From a checkpoint of a small contrastive audio-text model: encoder layers 14, text encoder norm rmsnorm.
Rows from block 6 of the audio encoder of a small contrastive audio-text model, named by matrix and row number. Rows with one number belong to one neuron. Each number is 128 + 32 x the weight over its row's rms, rounded and kept within 0 to 255. All counts start at 0.
After each neuron's rows are labels from the 100 clips, of 14848, where the neuron reaches its highest value: "top examples" is what is common among them. Only what is clearly more common there than usual is listed. The data: short read English sentences (LibriTTS-R). In brackets: how many of the 100, against the usual share in percent.
# fc1: MLP up (encoder.blocks.6.mlp.fc1.weight, 640x160), inputs 80-159
# fc2: MLP down (encoder.blocks.6.mlp.fc2.weight, 160x640, transposed), outputs 80-159

fc1.9 [128 119 128 151 202 172  94  59 156 104  53  89 128  57 128  56 128 206 208  88 147 128 128 128 128 110 128 128 190 163 109 128  86  89 128 159 128 128 128 128 128 128 128 174 128 128 100 165 128 174 128 181 128 128 158 128 128 177 128 128  63 128 167 158 128 128  95 128 128 128 128 117 128 128 121  60 128 134 128 128]
fc2.9 [105 128 108 144 202 128 123 107 173 133 176  91  93 165 128  91 128 108 128 115 185 113 128  91 188 209 171 128  92 180 128 117 157 128 170  72 187 151 137 106 128 128 196 163 128 128  87 148 128 200 172 115 128 103 128 128  84 128  77 128 128  69 128 128 163 128 128 139 128  95  70  91 128 128 120 128 164 175 128 128]
top examples: the word "you" (37 vs 15.1); the word "him" (33 vs 4)

fc1.34 [128 128  64 128  77 128  53 128 128 128 128 128 181  57 225 128 177 128 111 128 159 128 128  77  90 128  74 128 128 128 128 101 128 128 170  84 128 128 128 129 155 128 153  37 133 128 128 128 160 128 128  77 128  75 163  97 128 120 128 199 128  83 140  66 128 128 121 128 128 156 116 128  97 201 128 128 128 128 128 128]
fc2.34 [128 157 128 128 128 128 128 149 111 133 128 177 128 128 128 122 129  83  85 128 128 128 175  89 128 128 128 128 128 128 128 164 170 123 160  79 183 119 128 109 110 128 128 128 146 128 159 218 128 136 128 128  69 152 168 166  25 128 128 173 128 128 116 109 163 128 224 128 128  86 162  67  86 174 128 128  27 128 128 223]
top examples: the word "the" (53 vs 24.9)

fc1.399 [128  17 160 128 128 128 146 126  99 159  95 136 128   0 139  65 135 128  93 154 128 128 157 128 109 128 104 128 128  98 128 127 128 128 128 153 128 128 128 134 128 121  77  95 196 122 106 128 128 161  97  89 128 156 128  81 128 128 128 128 138  76 128 128 128 149 128 171  54  55 188 128 158 128 133 152 128 167  78 128]
fc2.399 [128 128 157 128 184 103 109 128  86 128  71 128 128  88 188  66 128 166 128 129 128 128 128 197 175 128 167 128 128  82  97 128 147 128 128  64 128  94 168 103 128 151 114  89 183 158 158 128 129 128 128  68  28 128 128 154 128 128 128  74 170 128 118  90 128 128 161 128 148 128  79 124 149 163 114 128  96  61 128 146]
top examples: the word "the" (58 vs 24.9)

fc1.315 [ 49 128 154 128 123  81 137 226 153 128 101 128 128 128 128 146 128 113 111 109 128 128 128 136  98  98  88 128 128 208 128  81  55 166 128 132 152 128 101 108 128 179 128  64 175 107 119 128  92 128  91 178 128 128 128  82  56 160  20 128 128 142 140 128 128 170 183 132 110 128 123 128 128 177 128 128 137 128 123 128]
fc2.315 [ 82 128 174 128 128 162 128  72 179 102 128 130 128 160  76 128 177 105 128 179  98 108 153 128 128 128 177 112 128 179  82  67 128 128  92 161 128 128 109  75 128 128 128 128  99 139 150 182 128 128 176 128 128 128 169  99 128 128 128 100 155 160 128 158 128 108 131 128  84 128 121 173  97 169 160 128  91 128  27 171]
top examples: the word "how" (29 vs 2.1)

fc1.242 [128 204 171 148 128 107  33 159 134 166 128 166 128 128 128  72 179 166 128 104 128  88 199  99 135 128 128 200 128 128  57 128 128 128 128 167  53 128 128  66 166 128  77 166 128 128 128 128 128 128  85 184 160 144 128 128 128 128 128 137  66 181 108 128 149 128 128 128 136 128 128 128 128  82 128 128 128 128 175  75]
fc2.242 [ 81 128  84  90 101 128 128 149  95 179 138 128 128  90 128  88 128 128 129  31 206  91 195 128 155 128 166 128 128 128 126 128 177 128 128 128 151 128 128 128  91 128 128  55 128 128 128  59 128 128  73 128 128 128 128 101 112 128 128 147 128 128 116 175  70  38 128 100 128 140 121 180  76  78 149 135 128 128 155 128]
top examples: the word "i" (66 vs 18.2)

fc1.265 [115 128 121 128 128 128  12  88 151  97 128 150 103 154  53 128 169 128 183 128 146 128  80 128 158 128 178 128 128 124 128 128 128 215 137 128 120 128 154 128 128  85 130 117  65 128 128 176 128 128 133 128 128 171 163 128 187 128  87 128 128  99 128 105 128 134 170 184 128 128 128  91 128 128 106 128 186 143 104 145]
fc2.265 [128 128 128 128 128 123 195 135 128 128  64 128  75 120 128 128 128 128 128 109 128 128 128  95 175  83 168  79 128 128 128 139 172 173 185 232 108 120 154  81 142 128  98 128  72 128 128 194 128  77  84 101 142 178  85 128 128 128 131 128 128 128 151 195 128 128 128 158 188 128 104  91 164 170 125 128 128 106 128 128]
top examples: the word "i" (52 vs 18.2); the word "said" (25 vs 6.3)

fc1.484 [202 106 128 131  92 128  86 128 167 128 128 128 147 128  47 167 143 110 100 128 128  91 128 128 155 144 125 128  51 155 141 128 128 128 158 128 109 128 199  48  88 128 128 176 128 110 103 128 136 128 128 128 128  56 128 128 153 128 128 128  98 161 167 128  43 159 128 157 128 171 168 128 164  96 128 111 110 128  35 143]
fc2.484 [ 75 128  90 171 129 128 128  92  69 128 147 128 174 128  97 128 128 128  66 133 128 151 128 128 251  90 149 128 138 165 152 128 139 128  91 128 128 128 128 128 121 154 128 106 128 128 128 129 183 128  64 153 128 128 128 172 128 128  88 120  80 185 178 128 173  63 128 128 187 128 128 196 128 128 128 128 128  71 160 100]
top examples: the word "you" (47 vs 15.1)

fc1.336 [128 116 128  12 128 128 128 128 133  97 128 128 128 185 128 157 186 172 199 199 110  80 128 149 117 106 128 128 128  65 128 128 128 161 150 100 122 181 166 128 120 150 128 128  67 129 128  54 147 128 184 128 128 128 128 128 128 123 128 128 115  66 128 128 128 128 128 128 128 212 128 128 128 128 132  77 128 128 128 128]
fc2.336 [128 128 128 153 128  41 128 128  77 128 128 112 128 107 128 128 128 128 153 128  96 128 143 128 128 109 128 128 101  53 128 128 183  93 188 128  83 168  86   4  78 128 128 128 128 128 128 121 128 161 196 128  67 147  89 132 128 129 128 128 189  87 128 128 128  77 128 128 110 128 128  92 160 128 186 128  60 182 128 128]
top examples: the word "replied" (57 vs 0.8)

fc1.235 [134 132 128 121 132 128  46 128 128 128  35 194 108 179 128 128  60  20 128 135 155 128 128 128 128 132 118 113 188 128  82 128 108  97 171 138 128 128 128 173  97  88 160 182 177 128 109 128 128  94  58  76 119 128 176 193 171 128 128 128 125 128 128 128 128 128 128 128  96 194 128 128  95 128  59  92 128 142 128 105]
fc2.235 [128 128 170 128 128  72 113 128 128 128 128 128  83 165  89 128 128 128  55 174 128 108  91 108 128 128 128 128 128 128 128 149 128 128 128 128 128 102 178 111 151 128 177 148 128 128 116 128  64 128 174 110 153 128 106 128 129 150 232 128 138 106 128 128 187 142  99 213 152  58  85 154 128 161 176 224  84 153 162 115]
top examples: the word "i" (41 vs 18.2); the word "was" (36 vs 10)

fc1.54 [150 128 120 122 128 128 123 133 179 156  80 128 128 128 128 162 121 128 128 164 128 145  93 140 128 128 126 128 135 107 212 128 102 128 128 128  85 128 128 127 152 167  71 148 182 128 128 189 137  95 182 128 128  87 115 128 161 128 128 128 128 128  79  80 173 128 128 104 107 128 128 141  68 110  71 118 128 163 128 128]
fc2.54 [128 162 128 128 128 110 159 153  47 128 127 128  96 128  95  61 128  84 128  37  80 101 144  86 128 128 128 128 106 199 128 207  80 128 176 100 153 128 128  65 128  97 165  80  98 128 128 128 107  88 128  66 151 128 154 128 128 128 112  36 128  81 108 156 128 100 128 128 162  91 161 106 128 147 188 168 185 146 191 199]
top examples: the word "you" (57 vs 15.1)

fc1.388 [141  97 128 124 128 128 128  74 172 109 128 113 128 126  77 128 128 128 186 176 117 203 176 128 128 128 128 192 129 131 128 136 122 114 128 128 128 128 167 128 179  94 128  89 128 128 128 144 224 113 128 150  79 161 113 100 128  94 103 113 128  93 122 245  87 128 126 158 128 128 128 128 130 128 138 130 128 128 128 128]
fc2.388 [128 177 128 128 176 128 177 103 112 173 128  52 189  42 128 128 101  68 128 168 128 128  89 128 128 156 128 128 107 128 161 147 108 128 169 128  79 128 172  97 128 130  34 128 119 128 128 128 159 213 128 128  74  83 106 128 158 105 186 128 170 128 128 128 128 158 128 128 128 128 128 162 187 115 128 128 143 124 214 128]
top examples: the word "how" (41 vs 2.1)

fc1.32 [139 128 128  56  83 128 128 128 158 128 128 128 161 172 161 128 150 156 196 128 128 128 128 128 128 128 128 159  97 128 156 128  81  63  65  80 128 157 128  92  92 191 202  93 128 128 128  80 128  60 103 128 128 179  94 128 128 128  76 128 128 122 128  98  96  87 128 128 148 128 128 128 128 196  57 128 128 116 157  99]
fc2.32 [128 128 175 128  89  59  99 128 107 170 128 128 128 128 128  92 128 128 128 128 128 128 188 128 128 108 106 128  64 175 128  86 128  78 128  94 128 183 128 128  59 151 128 128 199 128 128 128 186 155 213 128  42 128 128 128 126 155 128 128 203 128 128 128 128 128 128 145 120 128 128 128 128 156 128 102  82 178 128 128]
top examples: the word "replied" (26 vs 0.8)

fc1.28 [ 90 128 105  93 128 128 128 128 176 128 128 184 128 128  95 128 128 128 199 128 155 128 170 128 131  71 128 128 128 141 148 128 128  75 128 160  51 101  93 180  67  93  77 154 118 169 128 128 128 128 154 197 150  81 128 159 133 128 128 145  88 128 128 105  58 128 147 128 128   9 128 133 128 160 128 230 128 144 128 128]
fc2.28 [ 95 194  67 136 128  99 183 128 188  94 128 111 128 176  70 139 128 128 128  67 128 107 128  82 153 128 128 128  96 157 155 128 150 128 106 128 158 217 126 128 128  29 203 128 164 153 128 128 107  41 138 128 128 194 152 128 128 128 165 128 128 128 134 128 143 128 128 128 128 128 159 128 154 200 128 128  97 128  65 128]
top examples: the word "you" (37 vs 15.1)

fc1.86 [135 173 128 117 177 172 155 111  79  83 146  90 148  69 110 128  59  76 128 188 128 128 128 128 115 128 128 128 128 128 128 124 128 142 113 128 167 128 128 136 128 128 107 128 177 128 128 128 128 128 128 128 128  98 128 161  85 128 128 128 105 133 168 181 196  97 128  62 128 161 107 130 128 226 128 128 128 128 216 177]
fc2.86 [128 169 128 128 143  85 128 173  76 128 145 120  19  83  75 128 150  99 128  80 128 128 128 128 128 128  71  82 128 128 160 141 115 128 123  55 128 163 203 128  98  85 128 128 128 128 104 105 128 128 160 143  78 166 178 104 150 128 128 161 139 128 128 128 128 128 128 130 158 128 192  63 128 128 128 128 128 128 128  66]
top examples: the word "you" (35 vs 15.1); the word "do" (29 vs 4.1)

fc1.267 [128 155 170 128 128 132  36 183 243 128 109 136 128 128 128  93 128 128 110 116 180 128 128 189  90 174  89 128 103 128 119  87  38 181 128 128 101 136 128 128 172 169 130  99 156 167 128 128 128 203 128 128 175 128 110 134 128 176  79 128 128 128 128 169 128 128 232 128 128 128 128 128 128 164 128 128 128 148 128 110]
fc2.267 [128  94 128 128 174 156 128  67 194 164  85  65 128 128 128 128 128 119 128 128 159 128 162 181 128 128 222 128  66 128 128 101 128 128 119 128 128 128 134 128  86 128 128  46 128 128 139 128 158 161 128 128 128  86 176  72 128 107 100 109  86 128  99 128  68  67 128 128 128 105 118 128  73  94  91 128  97  47 128 162]
top examples: the word "how" (45 vs 2.1)

fc1.231 [128 128 188 141  78 128 128 105 128 110 133 128  97  99 128 128  76  98 203 128 128  68  64 148  60 128 128 128 128  69 128 128  81 172 105 128 240 128 175 136 128 128 128 158 128 128 128  98 160 171 128 128  84 107 128 128  85 128 128 128 128  98 128 143 128 128 135  97 128 128 121 128  96  94 128 128 128  40 128 134]
fc2.231 [128 128 134 185 106  65 185 166 128 149 128 128 113 128 128  59 128  78  97 128 235 156 128 128  92 128 128 111 137 128 128  64 128 148 188 128 135 111 104 128 128 125 199  44 103 153 128 128 128 128 143 194 108 170 128 128  89 128 128 141 155 128  75 193  96 128 128 128 128 128 128 217 126  96 128 156 128 117  80  56]
top examples: the word "you" (36 vs 15.1); the word "do" (26 vs 4.1)

fc1.631 [166 162 179 214 128 128  90 138 128 145 128 128 111 139 128 128 156 128 101 128 128 128 128 128 128 128 128 128 167 128 128 128 102  82  83 232  87  39 128 128 128 134 174 128 128 128  70 158 109 103 128 112 145 100 128 184 128 128 128 128 128 168 128  94 128 128  60 128 128 128 124 128 128  51 128 187 128 128 168  78]
fc2.631 [128 100 100 128 112 207 199 128 111 152  81 128 153 128 128 128  40 143 128  65 128 197 156 164 174 128 174 128 128 110  90 128 153 128  91 128 134  94  75  95 126 128 142 106 107 128  94  84 128 134 128 128 128 169 164 109 128  88  82 185 152 128  46 128 191 128 104 128 128 128 152 128 128 112 128 128  99 145 212  87]
top examples: the word "i" (79 vs 18.2)

fc1.325 [ 74  57 197 128 128 103 128 156 187 128 100 128 128 125 128 128 128 143 128 128 128 128 157 128 161 159 128 128 128 128 128  86  87 196 128 128  48 128 128 128 128  96 128 128 128 128  72 128 128 142  74  67 128 128 128  32 128 128 147 105 128 128 128 163 104 128  82 128 141 128 150 128 115 168 128  90 192 128  53 128]
fc2.325 [106  64 154  83 128 131 128 118 128 161 128 127  85 128 126 193 143 128  56 204 135 128 128 152 141 175 150 128 128 172 128 128 128 108 128 104 120 128 173  67 128  92 154 156 158 187 147 128 128 167 157 121 128 134 128 128 128 100 128  42 150 128 128 128 128 128 108 204 128 168 128  90 128 184 178 158 135 128 119  34]
top examples: the word "i" (41 vs 18.2)