From a checkpoint of a small contrastive audio-text model.
Data: trained on short read English sentences (LibriTTS-R), 26041 training examples, 131.7 epochs.
Rows from block 4 of the text encoder of a small contrastive audio-text model, named by matrix and row number. Rows with one number belong to one neuron. Each number is 500 + 50 x the weight over its row's rms, rounded and kept within 0 to 999. All counts start at 0. Numbers have three digits each.
After each neuron's rows are labels from the 100 texts, of 14848, where the neuron reaches its largest size: "tokens" is the input token at the peak. Only what is clearly more common there than usual is listed. The data: short read English sentences (LibriTTS-R). In brackets: how many of the 100.
# gate: MLP gate (text_encoder.blocks.4.mlp.gate.weight, 384x128), inputs 0-127
# fc1: MLP up (text_encoder.blocks.4.mlp.fc1.weight, 384x128), inputs 0-127
# fc2: MLP down (text_encoder.blocks.4.mlp.fc2.weight, 128x384, transposed), outputs 0-127

gate.299:500384500502599539538540487500500483500500500488500360500500511448428500479500500500503500414444446500500500604478500377500449476420334500635457500458441500490500567500535500545524374500500500500500500646500619500464323500500500500429500500480500465500500500500500500554520500500368500500500417500550466500500500500500533500500606500535556500500500500440500433460500452510500544500500
fc1.299:367500542568500571401500530500500493500424500500570467500498500542500546500500600500499500500511500500559591576509500416428500582500500494557597671494481500564500478383442500500500606442554506560499500359500500500500500500473500500500500500500500464500500596492500500500588482500500416500500500500500500414500500500424539500516543500500552500448500500500579600332500492500404600500500
fc2.299:500580500500446500500577617660608585500500500463500500500500500544411462687443500500500500478500452478464500417500389500500447500386500500430454500536432500500540500500500500583500506601500500500500500500489500515647500500595500500500500551475584490413563500581500500500500500500445500576500500500500500411500515500432473500505500500500556407539500548541400407569500500500500542500489
tokens: "m" (45); "r" (20); "o" (13)

gate.300:500500406474488500500549500500500400500500506506414500500465500483500362500500500500624500433598565500500500500468500498420500500473500505654500500543540500508478500294574572500500500460500561565566500500500500500500393500500500500500500500500500591492500541500500600500500631500398500500500535500534390500500437499470451500432562500500500400581500482500594441500490581569500541500538
fc1.300:500500577483454482458585500526497500500500415428476397531581500523500500643422427500500396420500568410424500576500500453500580500539500640547500500500453454453500476492500500500500500500500539433500451500444559525448500500478515500500539500573561500500500458606347498581464404555500500500451423500492500423500500500521613500500599500430512500453500530500576500500539500533500551396436
fc2.300:500414555464528500527591500392457560455500500466500500413500634427500637500487500465500500453500500552500500500500436500510500554516419500500500583500500500559500526497423419500500500511500500500435500521500543500500582546430500589500500500500500500500544500431500664500500500464500524500493464387500446500398500372585358546424399500550500500500523500557500500500459429500372553500493
tokens: "m" (43); " " (37); "n" (14)

gate.235:500500483419387521625500503385604476572500382536500534560500500500504673491530500500428500500545500500425501500500483435483500549607602466428533499489500500420500451534500625500500500500500522500500500500515448500500500500500500408500500500500441410500482459641562500435595500500500392500496500500396577500500500546500500500500500546637500518500500500500441567420500500500500500500487
fc1.235:500500500444513575500500500500500459500500500500500448445513500584394500378393429568500500500435537502500500428500500500500500365431432469532500429500494475500500566500391489553475500570500546500500500396500588500421548500500558420500447500500500500500500500504589500500500441664500500559577562500500500500500347500459470578470510482500559533500500500500500500461500500438369585500370
fc2.235:500432479500500594500500558417410500591490448471500461500582500583500500500551500437539500500500499562500500500398405500500500371500579500500500452500500429619500500500500571500419500500399500519500500500500448476536334558500500500500500536523402591409429541550609500556500456500500544500593468500500492432500558500500500544465500500500396500500576435574500500427529500500500432612500
tokens: "y" (14); "<end>" (12); "l" (8)

gate.65:492500444533500500596500529500566500435500500622568500500569500500549500463622500414500500592529560500500500500500500446500500500423584469500414448500631417500500500500500428500387500500500475357500500523500482564424500476500396500533421529514557468453500500581484459411515500511500488599566561500416547641500500500500520500567500500457500500500500500544400453414500562500604500500500
fc1.65:500500458525500488388500547500500465422559500500476500483500500500413493500500555500500500500500563610500640468500540445518581500448566500500402473500500423500449500500500500487484553500449500413545500500500500672473410500453407500500384500464500500606500531500500500500592500352500500500513532500656422500500488482435466500496500500562540624492519500500471422473453500447570473417525
fc2.65:545500537500500500515409548500500455500487500500566500500563500500411587616500500500513500500559500539500401523632464500478537394500500500527380637465386428500446429536546500500500611500462616500500509500543500526422437500581500500500500500515486414500500500628538500420490479500444500445500500500486357442500485500500591457530500500565508477500570530500489500500500439500500600452417
tokens: "i" (17); "t" (17); "a" (12)

gate.62:402613500479500397500500500513500582432569415500515500583500500633500624500500500358573500500603406500543500500500528406500500500401500539500500500500500481406500391432500426588500446561500552500451516476507500500537500526471500500506454500500500568628500575500500500500551500500500500500494598500500500500500476433503500579499500500626540500417500500461535500399520500500399500494500
fc1.62:500500339500500490500440593500537500500500502425500500500503500442500439500411500548500407500500500453500500500591400610419500500466556500559500579460477585500553500500500598500500500500500500380500620395424500500500500500500500500500500597500500500436500442500623500389415500500500479500500500500500405565500500500534500577500410415560500600605474500594500459559500500480523500500500
fc2.62:494373556500500482500500500550500500399475500500500568500500539525518394500500574445435500528500500475516500544385500500496462364500510457573416493464529570542414590500500430500490500500396500500483520500500500382415500500500500500500500555500500500500500500624500574500407590500500427476636558500500500430500500482620500415567500500526557523569500500500463562451500624503441414500500
tokens: "i" (17); "o" (14); "s" (12); "<end>" (10)

gate.100:500500478500460529512559616537500576411500500543500500519500408500540517545560500500517500500556500401583500522500500500425549620487500572422551500500500500500500488449500500552477500671500500423467500547500397532500500500500489500500500418519500578500500500492616500435500363500589388500500480500446500433500500464340500432433582423500495500570500488500500500500500404570537455500435
fc1.100:471500500595585574467500500558500500500500622500521661518516500427500649426405635529443442579500523500487531500500500455500500443500564500500500576500500500500500500500522448500429383500500428500500500500500631500500367507615412500500521401419500500500586500500429426500541500521405500500500437468501493500500500500500500500500500520533500500500586500500454500581450463433500500471500
fc2.100:645500500531500500420518418500403500500500534429500500569559500493500500500500500459565390520500370500500439573463500575500455545436500500500430433500557482590377450500500643500500431539419575500587453447500500513500460474500484421500500500572500619451500500500500500500500500500443590500500469500418500500500500581421500500500492384491500494592512500469500547500567550500380500533500
tokens: "y" (26); "s" (19); "g" (11); "c" (9)

gate.307:425384500399568470482387500500500378500500556451500500468500480500500599500500500424534500451405500500500500514514528500500500500500578562615408397500433500500576500498500500376500500410371500514500500435500500502490500500440500500500538414479550500500559543508470552406387448500453472500500500425500482500500500383484500438500500502500500565507620520595506493565525398500500500566523
fc1.307:500630442500500500460568436564500545530500444500579527456630436500488500472500513585481500500548500499500500500523500443500595430500500521500500427474500373500500496500500500500538429517500592500448558628655500462491500592483500414500500500466516500500471437500534500603500500500545522500500551500407500500500500602456500557496500500500515516500377600435547521413437594471481500500367
fc2.307:500500500500500461466500557545500514500500500485443435549465585500521554569499500559500500500551417647527506451516500427368500500529612570533500453432499410483500437456495451487500484547500500500500500658500470446393507500500586500547530500500500594500503500500500500531509500500388537500500500497431527428500402576456581460538511500500500643500500500409597500458443397550500583500560
tokens: "m" (25); "<end>" (19); "d" (18); "u" (11)

gate.41:469500500500453555500500500500580428500478500462500519500481500468500500500500500522500500567600434372531500455500641447500500362500423500500498523500564564560500557599564567552500483500500600531506587533500388500334489469601500500591500500500519553514488584500434500464587548562500500570579451528545500454500534566414500500549475500380500445500438535459500500500500537569500488530493
fc1.41:465502500500577500603573612618500500561500560500446500560460500500500536553500559500500463500585500489500573500522573500500500519500500500546500564500500500471436550500500500500539500500500500500500507550577500531500500397560500500500500500500500572500617500510500550501500500482500513500599536604500584555526512631556644500308500500542500522571641605500500450411584500512500500500500
fc2.41:500446548421507500658500500500500500635373508429456500500457500523583453500478500453500500657500499425500500500500491486500372500500500568500500474564500500500552570562500453500594500500530523481589582500500500557500583543500500500500568506466508464500500447500388447500503500500500588500530491500598500517500434344459468588500500500538532500500500500359500500500500500496468500425409
tokens: "m" (45); "y" (10); "g" (7)

gate.72:500500386485500500500500500500577500500561592500387515658494610435500461535443536500500500500500500500401500500500500552500500432500480500500433493396577522500565500500532468500500500603500500533500500500500610356500500500563525500500500500609579473500500558515500564562500500543500500542452528500567500537505558500500500454431562500569638500463500420500500500458419418500492564558355
fc1.72:500500545483458500500541521500450361377500500583500478508490500558500500565410500522580603473448517436548480627500567579472500452500500500500360397500524500500487621500438552500462606444442500500500500568500454452490500576500500529500500502500500659418490594500495500500429494609500500458407500500426441500500579500500543500500500462500500500500500457500500447551462500435556500500575
fc2.72:501500569543434553500451580500602500434500526500500500453521500602500500450500500500458494473580500500500500607569500500430527581500587500500500456447500599512500545500500500500500339557500563642500500418500500467501500575452548480468500500540500515500570498497653500545500625550500500543634500500644543500473500500500425500590467500500426448500500495438500500484483500505452430439500
tokens: "m" (33); "n" (24); "h" (20)

gate.83:500477507500418500577547534500500500629500500477500500398617500538500480500500385500409412441500449655500500435420331500500500500449500439442500573500500500500500434500500459506443435500462500428400571500528500603500518500500412500458484414500426444420542500378500500506500500500511550436500500500500500500500607501500500612500500529500500424500500456500411500500500500500441500500500
fc1.83:500454610385387458500413376500500286500456420421500500576500500500500500500500557583500500500511530490501500500542500500509582329500543500519433500565500476552528492500500500581490577457500601500500467500500500500384500457461499469499559500532459500500500504422500500500470500500482500500553500500500560427500570450500558500507552500500500527425457518440429500495402420500456420518500
fc2.83:378598500493500524493511500355510548463500500500447597500487500500500500500616407500500613435500480522500432500500500500500500538450425444504500436532600500559500457392500673460455527481500432500427394500500555457538500482555541500598500578577500475482500448500500500436500519500500469500500500437552500500559490539528607536500500547494500500500470552500500500585601459382500577500500
tokens: "i" (31); "t" (17); "<end>" (11)

gate.202:500533500500563580497600500549500500500592495674537371500534607445500500500500500500473581500500466455406500500458516500500436500500500500500451500500524443500556500572379480500571461500532562500500500500500458492527422455500416519519500396500500500488500475549441518489590422500489500500500620500597590583538500427519500437512500500500500374500500471548547554347500500564485500500564
fc1.202:441575560500500500549500394500500500605500500500546500426627513500421538500596500500392500481500500449533500603607524500500500428500500457500562492506494500500500457482393500346500548574500538504500500537500500439500500357500500567451500500571607425500527539500587570478392500500566500512534500500500604500500590500585500500500500600500480527500500500516441500500500633500500500500526
fc2.202:500500500543500552629489561500500576500552478405569500464519500476581387500507542538500500427490500527504513500500500500500588575471540428500500500500500500500500554459500500651500500500500431500500500500500500508546500500438500573465343506500500500500587538670500466566500500500537581406601575500500418500500519625400467500463521500535447468500402483487500500471422556403500500500432
tokens: "y" (22); "n" (11)

gate.382:449470500481500500453500615452500500565487500404500553500500431500407476500500500601500437432500588500457464480458530385500500466466466438500500443315500500475457505482543461500479638500500460456500500500487500516498465660535500500500500498500500500554542500570537551455500500622500437382500566456512523500500500570496500587500449552558540554381496500500437500567448590500500516570500
fc1.382:500500454570500500490500556500500500500500500448383500500500500545500469500500500634689524467500549500437500500592533446500560500584521457500500500353500500500438443500500406500474581500467388500500500447456512545548435575500501500500500500454500500500490588500566502500518435576500556487520500500483692500425500477402500560413491472552500500428500390468431468500500500500500445548500
fc2.382:568500500500560510525424500533500500500500512500500500500500625462617500500397500500556620500500500500500610601500500521500500500442500365532500571500556500480570500586500500384500407500392500500500378596521500500580500500494442486419500500536500428500500498556500500500460500500523500381500607500500500500500500500500500460564578500500500500588515508425500565500578500329500500540500
tokens: "h" (18); "f" (13); "r" (11); "n" (11)

gate.376:500500500476657500500500430500500662422500500529500500500500390500500585537500511500623578500500606431500500478549664500485667523500500500596500500553390588500500389500500535501500500578573436590438500500448500470500582426437500534561500500500367500500500469500413471500520500500500500500500464482500451424500500500500500500500456500523500500500500500500500500500500500500500500500556
fc1.376:556503545500500500500549378520537500403500493500474500500570500418500537500423500500500522577500482500500500541500500435527546448500500500500443500500500500510585500595541500500565467409488350605500500453500541500439585566500500518462500468466500560535500500489500450500500434651500500581675478598489439446564500500500417500350500523500461500500500500470500531447561594571500500455592
fc2.376:500500500451405500500500500426548500500502500500500500500596500500574545619439504500500500456398580484637500500610500500500500560500543385524500500422500500500500462500560500490500458500426452541461478500500500500500500500565455637500651570500500612581500500391500527431500483500500398450500500500500500500519501460424538500502500500500500430601500593435500500538500500401443591398500
tokens: "i" (41)

gate.167:500448500500572623500500491469431482629430500458500500585576500500462428429483466616500500500489539447500500500437500552470460548557525500461500579508439500556474431497500433500377500500469567500547433404446502500409500404620500604500559500500452500500540500500463451500500500547405559445500485500456386494500574587500584589552549542500500415545500500550510484507500581500560500500500
fc1.167:500500500500500474500541595511481610500473423593500500500500500500500432569407455500647387500616513607481500500500458577500514500500418500500423422500500500500500571500500524458500521500500500511514479593500445441500500539500500453500431500552500500508504520594500518694502461500542500500500540500500471500500500500618407552444500473427500353445502566500500500500367472478526556500500
fc2.167:596406500570442625543570500500547393574582500464413500500494554500500500530500500458500500500500578565500500463500500512500500500414500491636550456500500500500500448500624500500500500500465512559393551500420470450502538500500399491568500500574581500500500462559469442500500500500428538500523488500500326500500500500366500500500419515562500584500500542500500638500586500458500505533523
tokens: "h" (15); "i" (11); "<end>" (9)

gate.380:500423500500597500500468500493500501500500500500500500511500500500500500500462500500500500298597552483500532402539536500437573500343450500500500429422500500481459500509500590384500500457500572451448560432464500518471500582483436500500416500561500485500500500500602500500437500500469500500561500369500597442500593500500500590500500552580532500443500500500500500508468543567500443653421
fc1.380:500500500513500500495587557494435500500649500500500500463500500419500500423500400500500575609428504548491487624500500500500476500500500500500405500500500500586528500496500500500585500500500500500500480500472508500500491500605500500500500500454397500554500500515500503563500500500591531454467500572532286532500500422525434498519594500500500500500657373389558500418500500500500391500500
fc2.380:540666500500453381500500420491529500426577500500500500500500500500566427500495500500448500409461564500500500476500536500411500583421500441500500388500500445500480425500500471500500500559609530500530542500482500500440421500500519500360500590500500500405394500500500500437500500500515519500500423400500500500483464500495436510500500500583500500511361520630399500515563588582500500567500
tokens: "m" (16)